From a checkpoint of a small contrastive audio-text model: encoder norm batchnorm, batches of 512.
Rows from block 3 of the text encoder of a small contrastive audio-text model, named by matrix and row number. Rows with one number belong to one neuron. Each number is 50 + 15 x the weight over its row's rms, rounded and kept within 0 to 99. All counts start at 0.
After each neuron's rows are labels from the 100 texts, of 14848, where the neuron reaches its highest value: "tokens" is the input token at the peak. Only what is clearly more common there than usual is listed. The data: read English sentences (LibriTTS-R).
# fc1: MLP up (text_encoder.blocks.3.mlp.fc1.weight, 384x128), inputs 0-127
# fc2: MLP down (text_encoder.blocks.3.mlp.fc2.weight, 128x384, transposed), outputs 0-127

fc1.148:51 55 99 47 34 52 50 53 52 48 55 52 57 50 51 47 52 46 50 34 49 94 50 53 25 49 64 49 61 50 57 46 49 57 50 51 49 46 68 45 52 59 45 24 49 49 53 61 55 52 30 46 59 72 51 53 55 43 52 59 60 51 54 44 59 52 52 51 49 47 50 50 47 38 00 72 60 57 51 42 57 47 53 48 36 43 62 46 53 42 56 51 54 50 37 34 53 50 44 52 50 51 55 56 50 52 29 49 46 54 53 50 48 45 52 65 53 61 45 52 52 45 54 38 52 50 48 54
fc2.148:47 35 00 49 77 57 56 54 50 49 44 51 50 51 50 53 51 49 49 61 64 05 50 36 68 63 58 61 38 51 55 56 51 52 40 45 51 52 60 48 63 48 56 60 51 49 50 40 49 48 73 63 52 21 48 54 56 41 45 46 36 46 48 52 30 52 50 50 48 52 46 48 52 61 99 46 53 50 56 52 45 56 46 46 54 43 42 51 44 58 46 50 50 56 59 61 50 42 51 49 46 58 47 50 52 55 56 49 60 46 59 51 51 52 47 41 37 38 51 51 52 51 60 67 47 58 42 49
tokens: "neither"; "well"; "why"; "alone"

fc1.278:79 58 50 57 46 18 41 36 34 66 48 45 56 50 49 52 52 69 63 50 48 48 41 56 53 50 62 41 65 47 48 34 64 50 48 48 47 49 57 53 45 50 50 59 48 57 49 51 47 41 22 76 99 47 54 42 40 50 54 51 50 51 32 48 61 12 54 53 73 49 36 62 48 47 39 60 81 50 33 47 62 44 22 64 52 79 60 43 48 00 41 40 52 73 33 48 53 66 50 42 56 38 46 67 48 49 63 25 34 43 40 59 58 45 41 58 51 49 56 51 56 38 50 58 61 48 64 50
fc2.278:37 54 44 23 66 47 57 63 49 44 44 55 70 81 57 43 46 45 30 45 58 56 49 49 51 59 27 65 44 64 57 65 49 49 50 48 54 50 40 46 64 42 52 60 48 58 42 43 49 56 44 36 00 46 38 40 64 34 50 63 37 57 76 55 43 61 36 54 44 46 50 50 40 61 73 59 10 56 61 58 46 46 89 30 47 13 47 63 42 99 40 53 51 26 72 37 47 27 56 32 50 52 62 47 54 46 49 95 48 67 47 35 42 61 60 42 45 45 55 50 52 53 76 53 62 50 40 52
tokens: "out"; "remarked"; "i'm"

fc1.140:47 43 56 62 50 50 50 83 54 56 53 57 53 42 44 52 47 57 49 53 54 29 51 51 51 72 49 49 44 53 46 11 44 52 44 54 64 42 54 49 21 43 25 49 39 18 53 48 54 55 52 49 61 32 28 50 48 50 49 57 49 43 49 34 47 67 43 43 60 61 53 94 42 51 50 50 46 64 41 52 51 99 41 65 43 73 57 65 31 00 57 50 52 51 44 40 50 58 53 53 63 39 56 49 47 48 75 50 37 53 32 70 41 63 40 99 38 43 64 49 45 53 46 61 58 53 50 35
fc2.140:51 59 55 43 57 39 56 34 43 37 51 37 51 50 50 41 57 47 44 57 54 55 44 45 69 50 68 54 56 42 54 63 64 33 45 42 30 64 29 52 81 57 77 36 44 99 34 60 51 66 44 31 48 53 61 41 55 50 65 50 64 64 46 62 28 51 52 48 51 40 43 24 85 59 50 48 42 57 64 27 55 00 54 47 74 56 39 46 49 91 40 39 43 59 45 64 55 54 47 47 48 52 63 55 53 47 22 26 58 48 59 45 61 46 65 10 64 53 52 64 48 47 67 35 52 35 44 52
tokens: "can"; "in"; "an"; "and"

fc1.84:55 52 49 66 43 51 54 46 48 57 50 48 51 50 51 54 37 56 42 65 53 31 33 87 73 54 50 51 42 60 38 35 22 57 49 56 57 48 64 57 57 38 00 30 48 14 57 42 62 51 00 57 48 51 49 55 51 54 47 55 58 40 63 50 33 48 54 37 43 70 49 92 56 30 58 61 49 43 50 50 52 64 52 60 26 71 57 59 51 33 55 51 47 65 70 49 40 44 30 49 50 48 54 50 49 44 50 62 43 52 29 57 57 70 46 62 56 53 75 77 55 42 30 62 50 03 51 29
fc2.84:49 46 36 39 51 50 62 59 49 49 51 54 46 45 51 51 64 51 75 41 59 53 49 39 39 37 67 65 62 29 53 45 73 37 56 37 53 55 14 60 43 48 88 80 50 97 44 53 45 57 99 42 62 20 40 35 44 46 49 48 60 77 37 47 67 48 63 65 54 38 45 34 49 70 48 45 34 79 47 40 43 38 21 13 64 39 47 60 42 65 34 27 38 42 12 61 50 55 65 57 50 50 55 49 52 52 45 35 49 66 43 43 38 43 67 53 47 40 38 41 49 45 87 37 40 86 49 57
tokens: "gone"

fc1.156:44 50 99 64 60 59 49 45 31 51 44 56 78 46 99 57 29 52 58 26 49 62 47 61 50 69 48 46 45 61 50 63 75 50 50 49 80 58 65 60 48 47 63 44 46 34 45 61 43 34 69 47 53 52 48 59 55 33 50 59 53 63 51 53 59 42 35 52 63 48 69 50 55 52 60 35 50 42 58 56 48 50 75 48 43 50 62 39 52 52 42 59 40 48 60 49 54 46 54 36 50 32 56 48 62 47 26 48 46 52 60 34 51 14 54 57 47 55 50 42 50 52 49 50 46 51 42 39
fc2.156:54 42 00 47 51 54 51 54 68 48 46 44 09 52 00 53 49 41 11 45 54 53 46 45 48 49 26 61 56 46 57 38 31 44 50 44 43 31 41 49 65 66 35 49 47 48 54 48 51 55 56 55 49 50 53 40 41 73 61 50 50 42 54 62 47 49 72 63 37 44 43 54 46 46 26 51 58 45 47 39 71 53 46 46 57 48 49 49 30 40 55 44 61 52 53 46 45 57 46 46 13 77 34 53 36 80 63 49 50 41 50 54 51 66 48 29 54 48 58 45 53 55 36 68 45 49 62 42
tokens: "effect"

fc1.31:52 46 40 48 52 51 38 39 47 57 44 37 46 48 53 55 53 58 59 55 51 37 45 81 57 00 46 55 43 56 49 48 10 59 00 50 55 54 55 43 53 36 48 51 49 45 54 59 16 57 53 34 52 50 52 52 49 45 47 55 51 52 50 54 44 51 50 61 47 37 41 48 49 53 60 51 52 88 40 55 44 44 49 41 59 50 48 67 42 55 21 48 01 44 37 51 52 70 52 56 49 52 46 42 58 52 45 56 42 45 49 53 52 49 46 61 61 40 54 51 44 51 67 53 49 31 56 51
fc2.31:50 49 54 52 55 42 51 55 50 42 56 48 51 51 52 52 34 43 58 43 52 45 43 25 62 97 60 11 52 55 47 51 66 52 99 47 55 50 32 52 55 44 49 52 41 51 42 50 86 50 47 61 49 52 49 50 52 56 60 46 52 53 43 52 43 53 60 48 50 51 46 60 33 57 44 42 47 26 53 50 49 55 39 52 51 43 52 41 53 49 89 49 81 57 52 48 50 40 59 48 49 49 43 76 51 47 80 46 50 67 50 66 47 53 56 51 49 47 50 42 57 45 50 45 51 50 50 49
tokens: "<end>"

fc1.119:31 38 65 33 51 53 65 53 62 44 53 46 35 51 23 53 44 00 49 46 47 46 48 42 57 00 34 71 60 43 51 59 51 50 46 47 24 45 02 51 46 49 46 50 56 61 50 54 61 33 26 41 58 50 39 51 58 55 83 51 44 50 28 69 56 49 58 42 40 05 52 31 42 48 40 32 51 49 51 55 77 64 51 57 47 64 42 58 64 46 42 53 60 38 62 54 50 48 43 49 50 48 50 48 46 53 44 53 46 49 51 70 58 50 50 53 59 70 51 58 49 48 26 59 49 50 56 51
fc2.119:60 51 55 65 53 53 33 38 31 60 44 53 63 53 75 50 53 88 52 51 53 55 51 52 45 99 88 52 45 69 52 36 49 47 50 42 55 46 99 46 52 53 53 54 48 40 35 50 27 64 50 57 47 51 56 53 61 33 41 40 68 46 46 16 48 42 50 56 50 84 47 76 85 49 76 59 53 51 51 30 28 56 41 36 46 34 45 47 40 48 47 50 25 61 33 56 42 49 49 53 56 52 54 53 64 45 75 61 58 47 71 45 52 41 44 64 41 10 50 45 51 43 75 31 45 49 42 50
tokens: "<end>"; "house"; "her"; "honest"

fc1.21:48 43 52 44 43 52 52 53 43 57 56 44 45 71 44 39 46 50 15 65 50 59 33 27 24 86 51 77 56 44 71 48 53 30 44 48 45 46 47 53 59 64 50 99 47 55 10 49 40 50 36 48 41 31 31 71 48 62 50 14 59 68 49 59 51 49 33 45 51 59 53 52 53 47 10 35 49 43 42 93 56 50 63 61 25 62 57 62 45 45 50 57 49 48 48 94 76 57 51 45 47 49 46 60 54 57 48 53 49 51 54 38 49 52 45 34 44 41 63 51 48 61 26 50 63 50 53 52
fc2.21:63 50 54 50 33 46 55 44 56 49 46 48 56 39 58 70 57 39 57 42 51 52 58 49 57 15 57 21 46 44 44 54 54 51 55 49 47 52 62 50 45 58 49 00 39 45 72 51 35 53 72 45 55 40 53 44 50 57 51 69 50 39 54 47 55 49 50 73 60 56 58 38 51 37 65 69 56 54 59 00 46 32 35 32 61 57 38 06 43 37 38 31 78 42 62 41 54 41 54 54 51 47 57 49 50 47 46 61 48 44 40 51 50 37 58 52 47 52 18 56 46 44 62 45 34 52 49 49
tokens: "it"

fc1.382:50 46 48 31 32 50 42 53 76 41 68 14 45 56 63 55 48 58 29 43 53 40 45 80 99 44 53 45 56 53 55 33 61 47 50 48 50 50 45 52 63 48 37 42 79 52 56 48 57 18 02 55 59 41 53 52 49 54 99 55 44 50 58 55 51 47 61 53 62 52 71 60 43 45 47 50 64 49 53 60 34 50 49 49 41 55 35 54 44 54 61 38 64 54 46 72 41 51 34 50 76 49 48 49 52 46 64 64 34 53 73 45 78 48 61 43 51 56 50 49 99 25 54 61 53 53 45 37
fc2.382:36 38 43 45 50 51 80 51 43 53 46 99 41 62 58 49 63 38 73 71 61 51 43 47 37 55 57 46 37 44 53 56 49 44 68 38 53 46 57 51 35 53 61 57 06 51 43 51 46 93 72 40 51 49 35 50 71 53 00 46 50 48 51 50 45 35 52 45 31 43 37 52 61 56 47 52 46 48 45 48 45 51 38 43 53 22 51 54 56 49 37 47 37 47 50 37 53 52 57 57 44 50 50 46 55 56 10 45 51 60 29 45 47 44 49 69 50 31 42 51 00 61 60 49 40 44 50 69
tokens: "drew"; "week"

fc1.101:50 56 50 43 50 37 58 51 46 45 49 48 50 49 43 36 65 53 48 99 36 55 48 40 66 73 48 55 37 40 44 41 60 54 48 57 45 50 64 56 42 57 60 65 40 51 49 58 90 53 17 92 58 45 61 42 41 62 29 63 49 46 53 47 48 53 27 34 69 45 57 41 58 59 32 51 66 55 52 31 53 51 46 35 61 56 69 49 38 50 70 39 60 58 33 39 62 45 50 54 44 81 73 99 49 45 43 54 96 38 56 91 55 40 51 48 58 50 40 79 54 52 49 61 48 32 51 53
fc2.101:56 52 53 47 42 45 33 52 51 55 38 43 49 71 50 71 35 44 36 00 75 50 53 61 46 32 75 53 60 51 69 41 35 54 47 39 50 42 37 62 62 50 48 32 54 47 63 39 15 53 50 15 41 50 54 48 62 34 67 44 41 50 48 50 75 38 50 69 44 47 50 46 48 46 51 55 16 63 50 55 41 36 63 67 35 60 35 49 53 45 25 62 61 44 75 44 57 43 50 55 50 33 35 09 39 44 60 27 05 89 41 36 45 80 52 40 30 68 49 23 54 45 45 32 49 50 47 53
tokens: "little"; "man"; "under"; "out"

fc1.326:49 41 23 48 48 63 47 51 44 39 66 00 51 43 48 45 67 65 52 53 52 57 18 51 53 48 63 46 46 47 24 51 59 54 50 43 39 53 47 43 39 53 18 49 50 66 45 71 75 48 66 57 58 47 53 49 56 53 49 50 50 60 48 47 49 47 78 47 40 69 50 39 35 46 61 49 43 42 50 28 38 39 48 19 47 52 38 51 48 51 50 68 53 71 34 34 53 55 44 35 00 62 39 48 50 67 60 50 55 52 26 54 43 49 61 51 50 69 50 42 76 45 57 41 57 50 44 47
fc2.326:53 77 81 51 51 37 50 50 32 56 34 99 51 71 49 41 47 44 42 49 52 50 71 51 77 48 55 45 51 50 62 43 25 41 56 56 57 52 48 50 68 52 69 61 53 21 52 42 36 50 31 51 48 53 50 51 53 70 54 46 48 38 55 56 54 58 26 60 72 26 44 81 57 49 48 55 48 41 58 69 51 53 54 74 50 53 66 49 49 35 54 38 48 53 48 65 45 49 67 54 99 46 52 50 46 57 58 48 41 55 65 47 54 55 49 46 63 25 67 48 17 43 54 58 44 44 49 52
tokens: "by"; "right"; "anne"

fc1.102:75 65 48 46 30 79 56 60 44 00 49 53 46 44 51 40 68 56 62 51 62 57 56 53 20 25 54 87 46 59 59 44 47 72 60 44 29 55 35 44 46 56 21 55 44 64 36 63 42 63 50 35 36 47 35 49 56 71 53 45 58 68 55 29 49 73 57 48 53 57 69 62 45 55 46 64 47 53 37 43 48 40 70 69 58 44 31 35 46 50 43 99 58 06 38 27 51 46 64 40 43 53 55 36 62 41 50 42 47 61 50 45 50 46 56 40 36 60 49 36 47 48 54 59 44 70 42 47
fc2.102:42 45 48 42 42 51 52 13 56 99 39 43 53 53 50 44 27 63 36 58 49 38 76 20 46 38 49 46 59 43 43 36 66 47 49 52 49 57 65 58 49 43 52 59 64 39 66 42 53 27 61 63 54 67 74 63 43 54 43 49 48 36 54 45 46 43 58 66 44 48 33 50 56 47 51 41 73 51 61 53 70 51 47 33 19 58 99 50 76 71 73 04 37 48 48 60 78 43 40 51 46 59 42 33 49 44 50 52 47 04 65 72 37 71 43 39 48 51 49 52 55 58 44 38 57 27 60 54
tokens: "uncle"; "crossed"; "human"; "he"

fc1.5:23 39 50 04 65 53 65 48 83 46 42 44 49 35 50 16 54 56 73 51 04 27 56 53 31 46 41 51 26 43 42 40 63 53 32 52 28 35 53 53 50 44 54 50 46 49 50 50 51 67 50 55 97 60 62 48 46 50 61 86 38 51 47 47 87 59 55 44 83 71 38 54 33 46 49 39 42 66 43 53 64 99 46 50 45 57 43 83 51 48 52 58 55 55 50 60 58 43 57 54 51 46 40 41 58 43 39 39 75 49 12 44 48 50 55 48 53 46 56 38 50 40 32 42 47 51 61 45
fc2.5:98 58 44 69 51 51 39 44 30 81 50 32 35 69 49 62 34 51 26 52 77 45 55 59 79 40 51 33 50 46 65 54 47 68 49 52 59 48 45 61 67 66 42 38 66 50 35 65 35 52 42 40 43 49 54 59 61 51 52 43 59 31 49 91 41 23 26 18 24 61 58 52 63 48 48 53 60 50 54 39 41 28 69 55 50 54 46 04 35 24 45 50 42 57 45 52 41 47 43 39 36 52 78 69 70 53 51 55 50 50 99 57 75 39 44 48 43 28 53 67 64 40 60 58 53 32 44 51
tokens: "can"; "take"; "till"

fc1.261:42 47 81 60 60 63 57 52 59 35 59 47 33 56 62 46 15 42 59 34 50 38 63 47 31 60 77 45 78 58 69 52 55 28 54 94 47 38 65 52 51 50 57 63 48 29 68 51 38 38 37 43 39 42 25 51 37 73 58 28 42 47 54 61 64 48 41 44 63 08 54 50 50 40 19 52 37 57 86 99 68 60 39 55 40 57 70 49 50 52 52 54 52 58 40 53 61 48 71 52 49 50 55 49 78 53 16 56 65 40 51 51 62 32 84 37 49 45 41 64 45 47 38 22 34 44 57 39
fc2.261:48 54 53 44 39 58 49 41 54 66 41 45 51 59 00 63 99 58 46 56 49 49 50 53 77 20 41 48 26 49 51 45 54 49 56 32 39 34 46 49 47 69 41 29 50 76 48 51 64 74 62 48 50 50 57 42 81 37 56 66 51 26 50 21 37 50 47 53 37 60 38 41 52 50 64 58 54 50 43 11 34 50 54 19 53 36 37 34 61 33 59 50 49 40 73 68 51 41 03 61 58 35 35 33 38 50 59 47 35 54 55 45 54 56 19 51 50 46 40 10 54 53 36 68 55 52 48 49
tokens: "can"; "into"; "learn"

fc1.178:37 65 48 47 35 49 87 49 40 77 47 65 73 38 41 43 52 59 44 46 72 17 55 49 54 11 30 48 48 28 45 39 42 47 53 48 53 56 48 36 53 16 36 43 50 55 63 46 65 59 73 52 52 75 59 53 55 31 42 88 49 37 70 38 31 38 63 48 45 56 38 56 57 48 87 77 39 50 53 51 00 42 45 55 75 49 35 62 46 63 47 46 45 25 62 52 32 67 38 42 42 60 50 52 47 40 54 32 46 52 55 65 49 85 84 46 45 67 45 30 49 59 51 53 52 61 76 48
fc2.178:73 55 41 88 63 44 09 49 49 47 56 71 49 29 60 39 43 44 63 51 29 72 71 43 37 59 46 59 54 65 44 53 43 99 41 46 56 46 50 55 39 56 47 52 50 40 49 53 67 75 14 42 40 38 39 51 45 59 47 35 54 60 43 49 68 66 39 37 55 45 56 62 50 55 00 23 49 40 51 50 93 38 40 78 49 63 59 51 35 48 46 60 35 69 40 69 67 56 33 41 45 25 53 56 53 50 53 48 69 46 60 44 45 21 51 65 53 42 60 31 68 53 50 09 75 50 46 58
tokens: "out"; "aunt"; "did"

fc1.55:52 47 56 64 47 46 45 55 53 44 69 42 48 50 87 66 00 49 52 33 36 93 38 46 48 51 03 56 44 56 43 52 64 46 99 56 60 55 62 27 49 55 55 65 36 53 47 51 38 38 00 36 57 37 81 38 54 49 51 47 61 61 48 20 38 48 47 62 35 33 55 56 50 48 37 39 51 47 45 48 49 44 38 63 14 55 16 45 55 46 52 60 51 63 57 47 66 33 44 54 51 42 40 53 56 45 70 52 45 59 51 55 53 57 38 58 65 45 50 37 46 48 42 53 54 23 35 47
fc2.55:35 47 45 25 47 61 69 63 57 38 48 50 51 52 36 29 99 47 50 50 53 29 46 73 54 64 80 43 35 52 48 37 52 51 17 60 33 51 59 50 62 64 49 43 46 55 65 28 33 52 99 71 61 66 11 53 49 28 44 42 39 53 48 68 58 44 51 47 50 44 27 26 41 56 37 66 48 73 57 56 56 60 68 50 80 39 69 35 50 64 42 47 51 32 29 49 45 50 56 48 58 73 49 61 45 47 49 49 60 45 51 58 54 49 57 55 46 62 47 78 35 53 48 48 42 89 62 44
tokens: "by"; "when"

fc1.67:53 46 49 54 45 46 51 46 55 43 42 38 51 53 34 47 56 51 70 39 49 40 51 67 57 47 47 43 34 51 35 54 52 00 46 56 53 10 47 52 53 52 45 50 52 50 55 50 60 54 43 56 46 48 55 77 00 65 56 78 47 45 50 48 49 58 52 16 76 53 50 56 56 55 56 44 45 63 47 38 51 59 56 49 52 67 53 63 49 45 50 49 68 56 56 25 44 39 57 50 41 57 48 56 56 45 48 42 50 50 40 51 47 53 86 78 15 50 42 37 97 38 54 55 32 49 72 55
fc2.67:52 57 70 37 54 60 33 51 23 68 52 45 45 51 49 36 44 49 44 54 66 50 40 52 42 43 41 53 54 55 65 31 51 99 57 53 49 84 46 52 49 33 65 53 44 57 35 59 29 61 60 44 33 59 53 40 99 51 47 22 60 53 49 55 53 48 42 56 39 55 45 53 42 51 48 59 38 45 55 61 56 48 45 53 36 51 54 52 62 47 36 52 31 53 35 61 67 61 32 49 51 48 51 53 34 49 50 56 48 43 51 48 61 48 18 08 71 44 57 44 11 46 46 37 71 51 41 45
tokens: "can"; "nothing"; "angel"; "a"

fc1.300:50 51 53 48 61 52 43 21 40 68 45 32 56 48 85 49 44 43 59 54 62 28 60 60 54 00 31 21 54 59 56 68 45 38 24 56 45 48 44 59 78 56 36 52 59 34 63 64 57 35 55 59 63 52 50 44 59 47 34 99 53 44 45 81 54 47 61 46 37 50 45 56 50 40 64 35 54 33 41 59 53 41 49 56 45 53 52 48 58 58 46 53 53 44 41 53 48 59 39 58 61 49 90 63 56 51 56 55 40 41 55 46 40 32 24 61 39 99 54 57 52 36 52 51 50 42 51 47
fc2.300:50 48 41 54 60 50 60 63 43 51 31 74 49 62 27 68 55 52 42 46 47 53 39 48 56 99 72 52 52 30 67 30 49 61 58 44 59 43 48 49 56 48 64 44 33 55 39 29 43 67 40 50 57 54 60 50 65 45 76 00 46 50 48 38 37 42 37 49 39 47 71 35 54 59 35 49 49 54 76 45 25 53 44 50 49 41 40 51 46 25 52 45 26 59 63 57 63 50 45 57 40 50 10 27 38 53 70 41 51 68 51 61 49 47 75 45 45 00 35 50 49 50 53 50 50 43 45 45
tokens: "<end>"; "know"; "life"; "write"

fc1.157:60 50 00 56 53 24 38 46 54 00 53 34 47 45 52 52 48 33 48 54 83 51 40 49 62 37 42 52 47 53 54 78 52 45 52 51 57 54 44 52 39 54 67 55 53 52 46 55 24 10 54 40 51 45 48 44 46 53 56 45 64 50 49 41 49 50 50 45 51 40 52 49 47 53 35 44 45 48 56 52 58 61 69 59 36 36 53 64 37 59 50 48 59 53 50 50 55 51 41 49 12 52 57 51 52 50 53 49 53 39 49 64 52 51 46 49 47 51 44 53 49 49 45 45 50 49 31 50
fc2.157:35 45 99 62 37 62 60 55 48 93 61 52 53 49 50 41 56 61 61 55 08 43 41 59 34 54 54 47 47 52 43 42 56 44 56 42 46 50 57 43 47 42 38 62 54 50 64 55 54 95 51 47 57 60 46 52 51 47 51 52 45 51 39 53 51 41 63 58 51 44 59 48 47 43 54 52 34 56 39 56 49 50 49 31 50 50 43 50 51 50 52 47 45 45 45 62 60 47 49 57 99 36 51 49 43 50 53 64 43 52 47 49 37 58 50 52 54 49 51 48 39 50 46 51 44 47 54 50
tokens: "by"; "true"; "different"

fc1.29:58 54 31 76 49 45 49 49 51 59 50 75 48 56 57 48 47 39 55 47 52 45 61 53 50 62 62 56 50 50 53 45 47 70 54 40 45 47 54 52 45 38 46 48 51 50 45 50 25 40 50 47 89 00 49 54 35 61 57 28 46 57 99 66 88 38 50 44 62 45 60 49 48 44 62 62 36 48 52 51 41 61 57 50 67 38 62 54 36 51 55 58 49 43 51 50 52 71 48 47 52 49 53 74 62 50 53 50 42 41 43 65 52 29 45 59 63 28 61 99 44 51 52 50 50 48 50 30
fc2.29:35 39 86 44 33 73 73 32 57 50 39 50 47 47 51 60 49 61 56 48 67 68 39 44 47 56 42 44 45 51 57 50 48 39 45 51 50 52 50 53 57 45 45 51 48 57 43 51 99 50 53 48 15 78 57 42 57 41 61 53 52 53 00 63 43 51 65 59 53 44 35 60 55 53 50 15 56 44 35 47 62 44 40 53 39 66 69 33 49 54 48 37 37 50 43 50 55 25 50 56 52 35 41 46 48 47 54 44 53 48 59 40 38 38 43 40 50 55 69 00 53 40 48 51 56 41 43 53
tokens: "gone"; "boys"

fc1.285:53 48 44 63 90 28 51 48 47 99 45 94 51 51 51 44 50 51 99 51 39 47 49 55 48 71 49 67 49 52 50 50 50 55 53 58 54 49 48 47 43 52 49 56 55 52 00 95 33 53 48 54 47 46 50 48 48 50 48 40 49 59 57 44 64 60 49 51 45 65 54 50 52 46 51 53 45 44 48 52 23 45 47 52 46 49 50 50 46 44 52 55 39 25 41 55 57 50 53 55 36 52 57 55 56 47 52 45 51 41 43 52 39 45 35 59 64 49 60 24 53 67 57 43 56 51 46 59
fc2.285:37 47 47 51 34 55 69 45 33 00 55 09 47 44 41 62 38 50 00 59 65 46 51 49 47 34 51 35 53 55 54 55 48 55 50 41 54 47 51 53 51 43 65 48 44 52 99 00 69 44 50 47 56 39 49 26 49 55 57 56 40 46 50 56 31 52 53 47 58 53 44 55 52 53 45 49 52 53 46 45 83 49 55 50 53 48 53 67 41 49 43 42 53 66 57 47 46 49 51 49 58 45 45 51 43 51 49 55 48 51 62 54 61 57 50 47 48 55 62 78 54 44 52 55 47 46 56 41
tokens: "it"; "spare"; "changed"

fc1.316:58 44 21 62 44 51 47 43 58 61 48 37 53 46 57 47 37 47 78 35 44 75 55 73 51 39 54 54 67 39 46 64 51 36 40 52 61 68 49 66 48 69 51 45 57 50 39 61 54 52 31 61 47 50 63 43 49 42 25 68 73 38 56 56 28 36 59 33 48 45 47 18 55 30 41 47 59 47 69 57 51 49 64 41 42 45 40 77 97 44 53 50 56 72 42 57 60 90 38 46 58 51 51 29 91 50 46 58 45 10 33 50 52 51 52 58 59 55 68 37 72 48 00 23 47 67 63 37
fc2.316:46 51 57 42 51 47 53 51 24 47 50 79 36 61 52 47 52 50 40 45 56 05 31 35 41 50 69 52 34 55 55 35 53 57 47 55 49 33 45 31 39 47 43 46 21 31 55 66 47 52 74 20 63 26 36 57 69 53 53 42 59 49 44 56 42 52 42 31 64 50 46 72 58 56 57 29 42 50 25 46 49 58 41 66 50 43 44 61 19 49 45 42 09 47 42 55 56 14 66 47 55 49 43 68 25 55 48 62 48 72 69 39 42 38 45 49 37 53 52 35 33 50 99 82 50 43 57 49
tokens: "it"; "in"

fc1.49:21 46 52 53 53 47 48 15 21 54 51 45 52 53 53 50 50 55 71 52 48 51 50 48 26 51 56 99 48 32 53 61 98 31 46 50 45 70 63 53 52 51 56 52 64 51 54 59 60 35 53 44 56 48 54 49 38 50 44 54 51 46 39 47 28 29 43 47 33 48 28 58 47 43 35 60 69 58 36 56 62 51 48 53 39 51 99 91 51 53 16 48 51 53 38 40 24 56 44 50 62 53 47 58 52 34 45 45 48 42 62 43 48 49 45 43 34 50 52 38 62 48 43 52 55 49 44 50
fc2.49:68 57 58 35 58 40 54 97 76 58 38 48 43 55 47 44 51 47 38 40 56 59 33 44 48 21 45 00 41 53 49 55 00 57 38 52 65 35 40 45 48 49 44 58 49 51 56 38 36 51 48 49 61 34 50 50 52 53 54 46 78 52 60 65 78 37 57 57 71 48 56 54 50 57 54 50 45 45 58 41 49 52 57 45 72 48 00 42 48 42 47 46 82 39 51 68 77 46 55 35 33 42 58 45 57 53 55 77 41 47 42 83 47 53 57 51 54 38 63 57 52 57 87 39 51 48 56 41
tokens: "perhaps"; "love"; "things"; "had"

fc1.142:31 66 47 39 54 42 65 53 53 47 43 62 43 62 49 52 57 75 98 50 40 77 47 43 65 50 53 53 60 56 51 48 65 51 27 44 83 65 45 57 51 39 58 50 45 49 54 58 51 49 34 38 66 41 00 41 48 50 33 52 52 47 43 62 48 20 40 61 51 53 51 52 54 55 56 50 50 54 56 64 53 56 44 51 56 55 43 51 78 54 36 54 42 52 43 39 31 51 55 55 50 66 99 75 38 68 49 53 47 39 47 44 50 14 81 63 48 99 34 64 63 51 50 62 50 68 50 54
fc2.142:65 47 47 69 39 50 51 52 50 44 52 41 58 43 46 49 57 47 00 47 58 32 67 64 48 64 27 45 50 40 57 55 44 61 69 77 21 36 41 44 32 57 63 51 53 54 39 47 54 53 47 52 37 59 99 59 43 60 59 49 21 54 50 56 61 61 67 52 53 52 54 51 37 54 37 47 45 60 54 49 55 43 51 40 40 15 44 45 27 40 61 75 51 52 55 59 56 35 36 52 44 47 04 26 55 43 31 37 44 54 47 50 50 93 41 54 58 00 69 28 47 38 40 31 44 61 49 43
tokens: "can"

fc1.252:17 50 49 46 47 51 51 50 24 53 51 51 53 20 48 50 58 53 51 42 49 49 49 45 61 75 47 50 50 50 51 50 36 17 50 73 49 51 63 47 50 83 49 51 14 00 49 51 49 20 47 49 50 48 46 60 51 51 52 47 48 49 49 51 48 44 24 50 51 49 45 50 51 50 25 49 74 51 50 49 55 52 57 04 52 31 49 59 52 50 49 50 99 51 45 58 59 49 50 71 00 68 52 50 47 48 54 49 50 54 31 43 46 53 54 51 49 54 57 48 49 61 75 54 51 51 49 77
fc2.252:49 46 50 48 52 60 28 54 51 51 50 45 22 49 51 58 47 53 42 52 50 51 57 52 43 51 50 49 52 51 49 49 51 92 50 47 52 50 39 54 53 87 50 57 52 56 48 99 46 51 52 47 86 38 56 56 49 54 51 45 61 49 39 80 61 50 56 69 41 51 99 50 51 61 41 55 50 93 48 45 33 50 56 50 48 73 55 57 40 49 51 75 51 57 50 56 48 63 36 49 99 66 50 51 55 51 50 51 51 47 51 35 51 23 50 53 52 55 50 48 52 44 46 51 44 43 62 36
tokens: "<end>"; "many"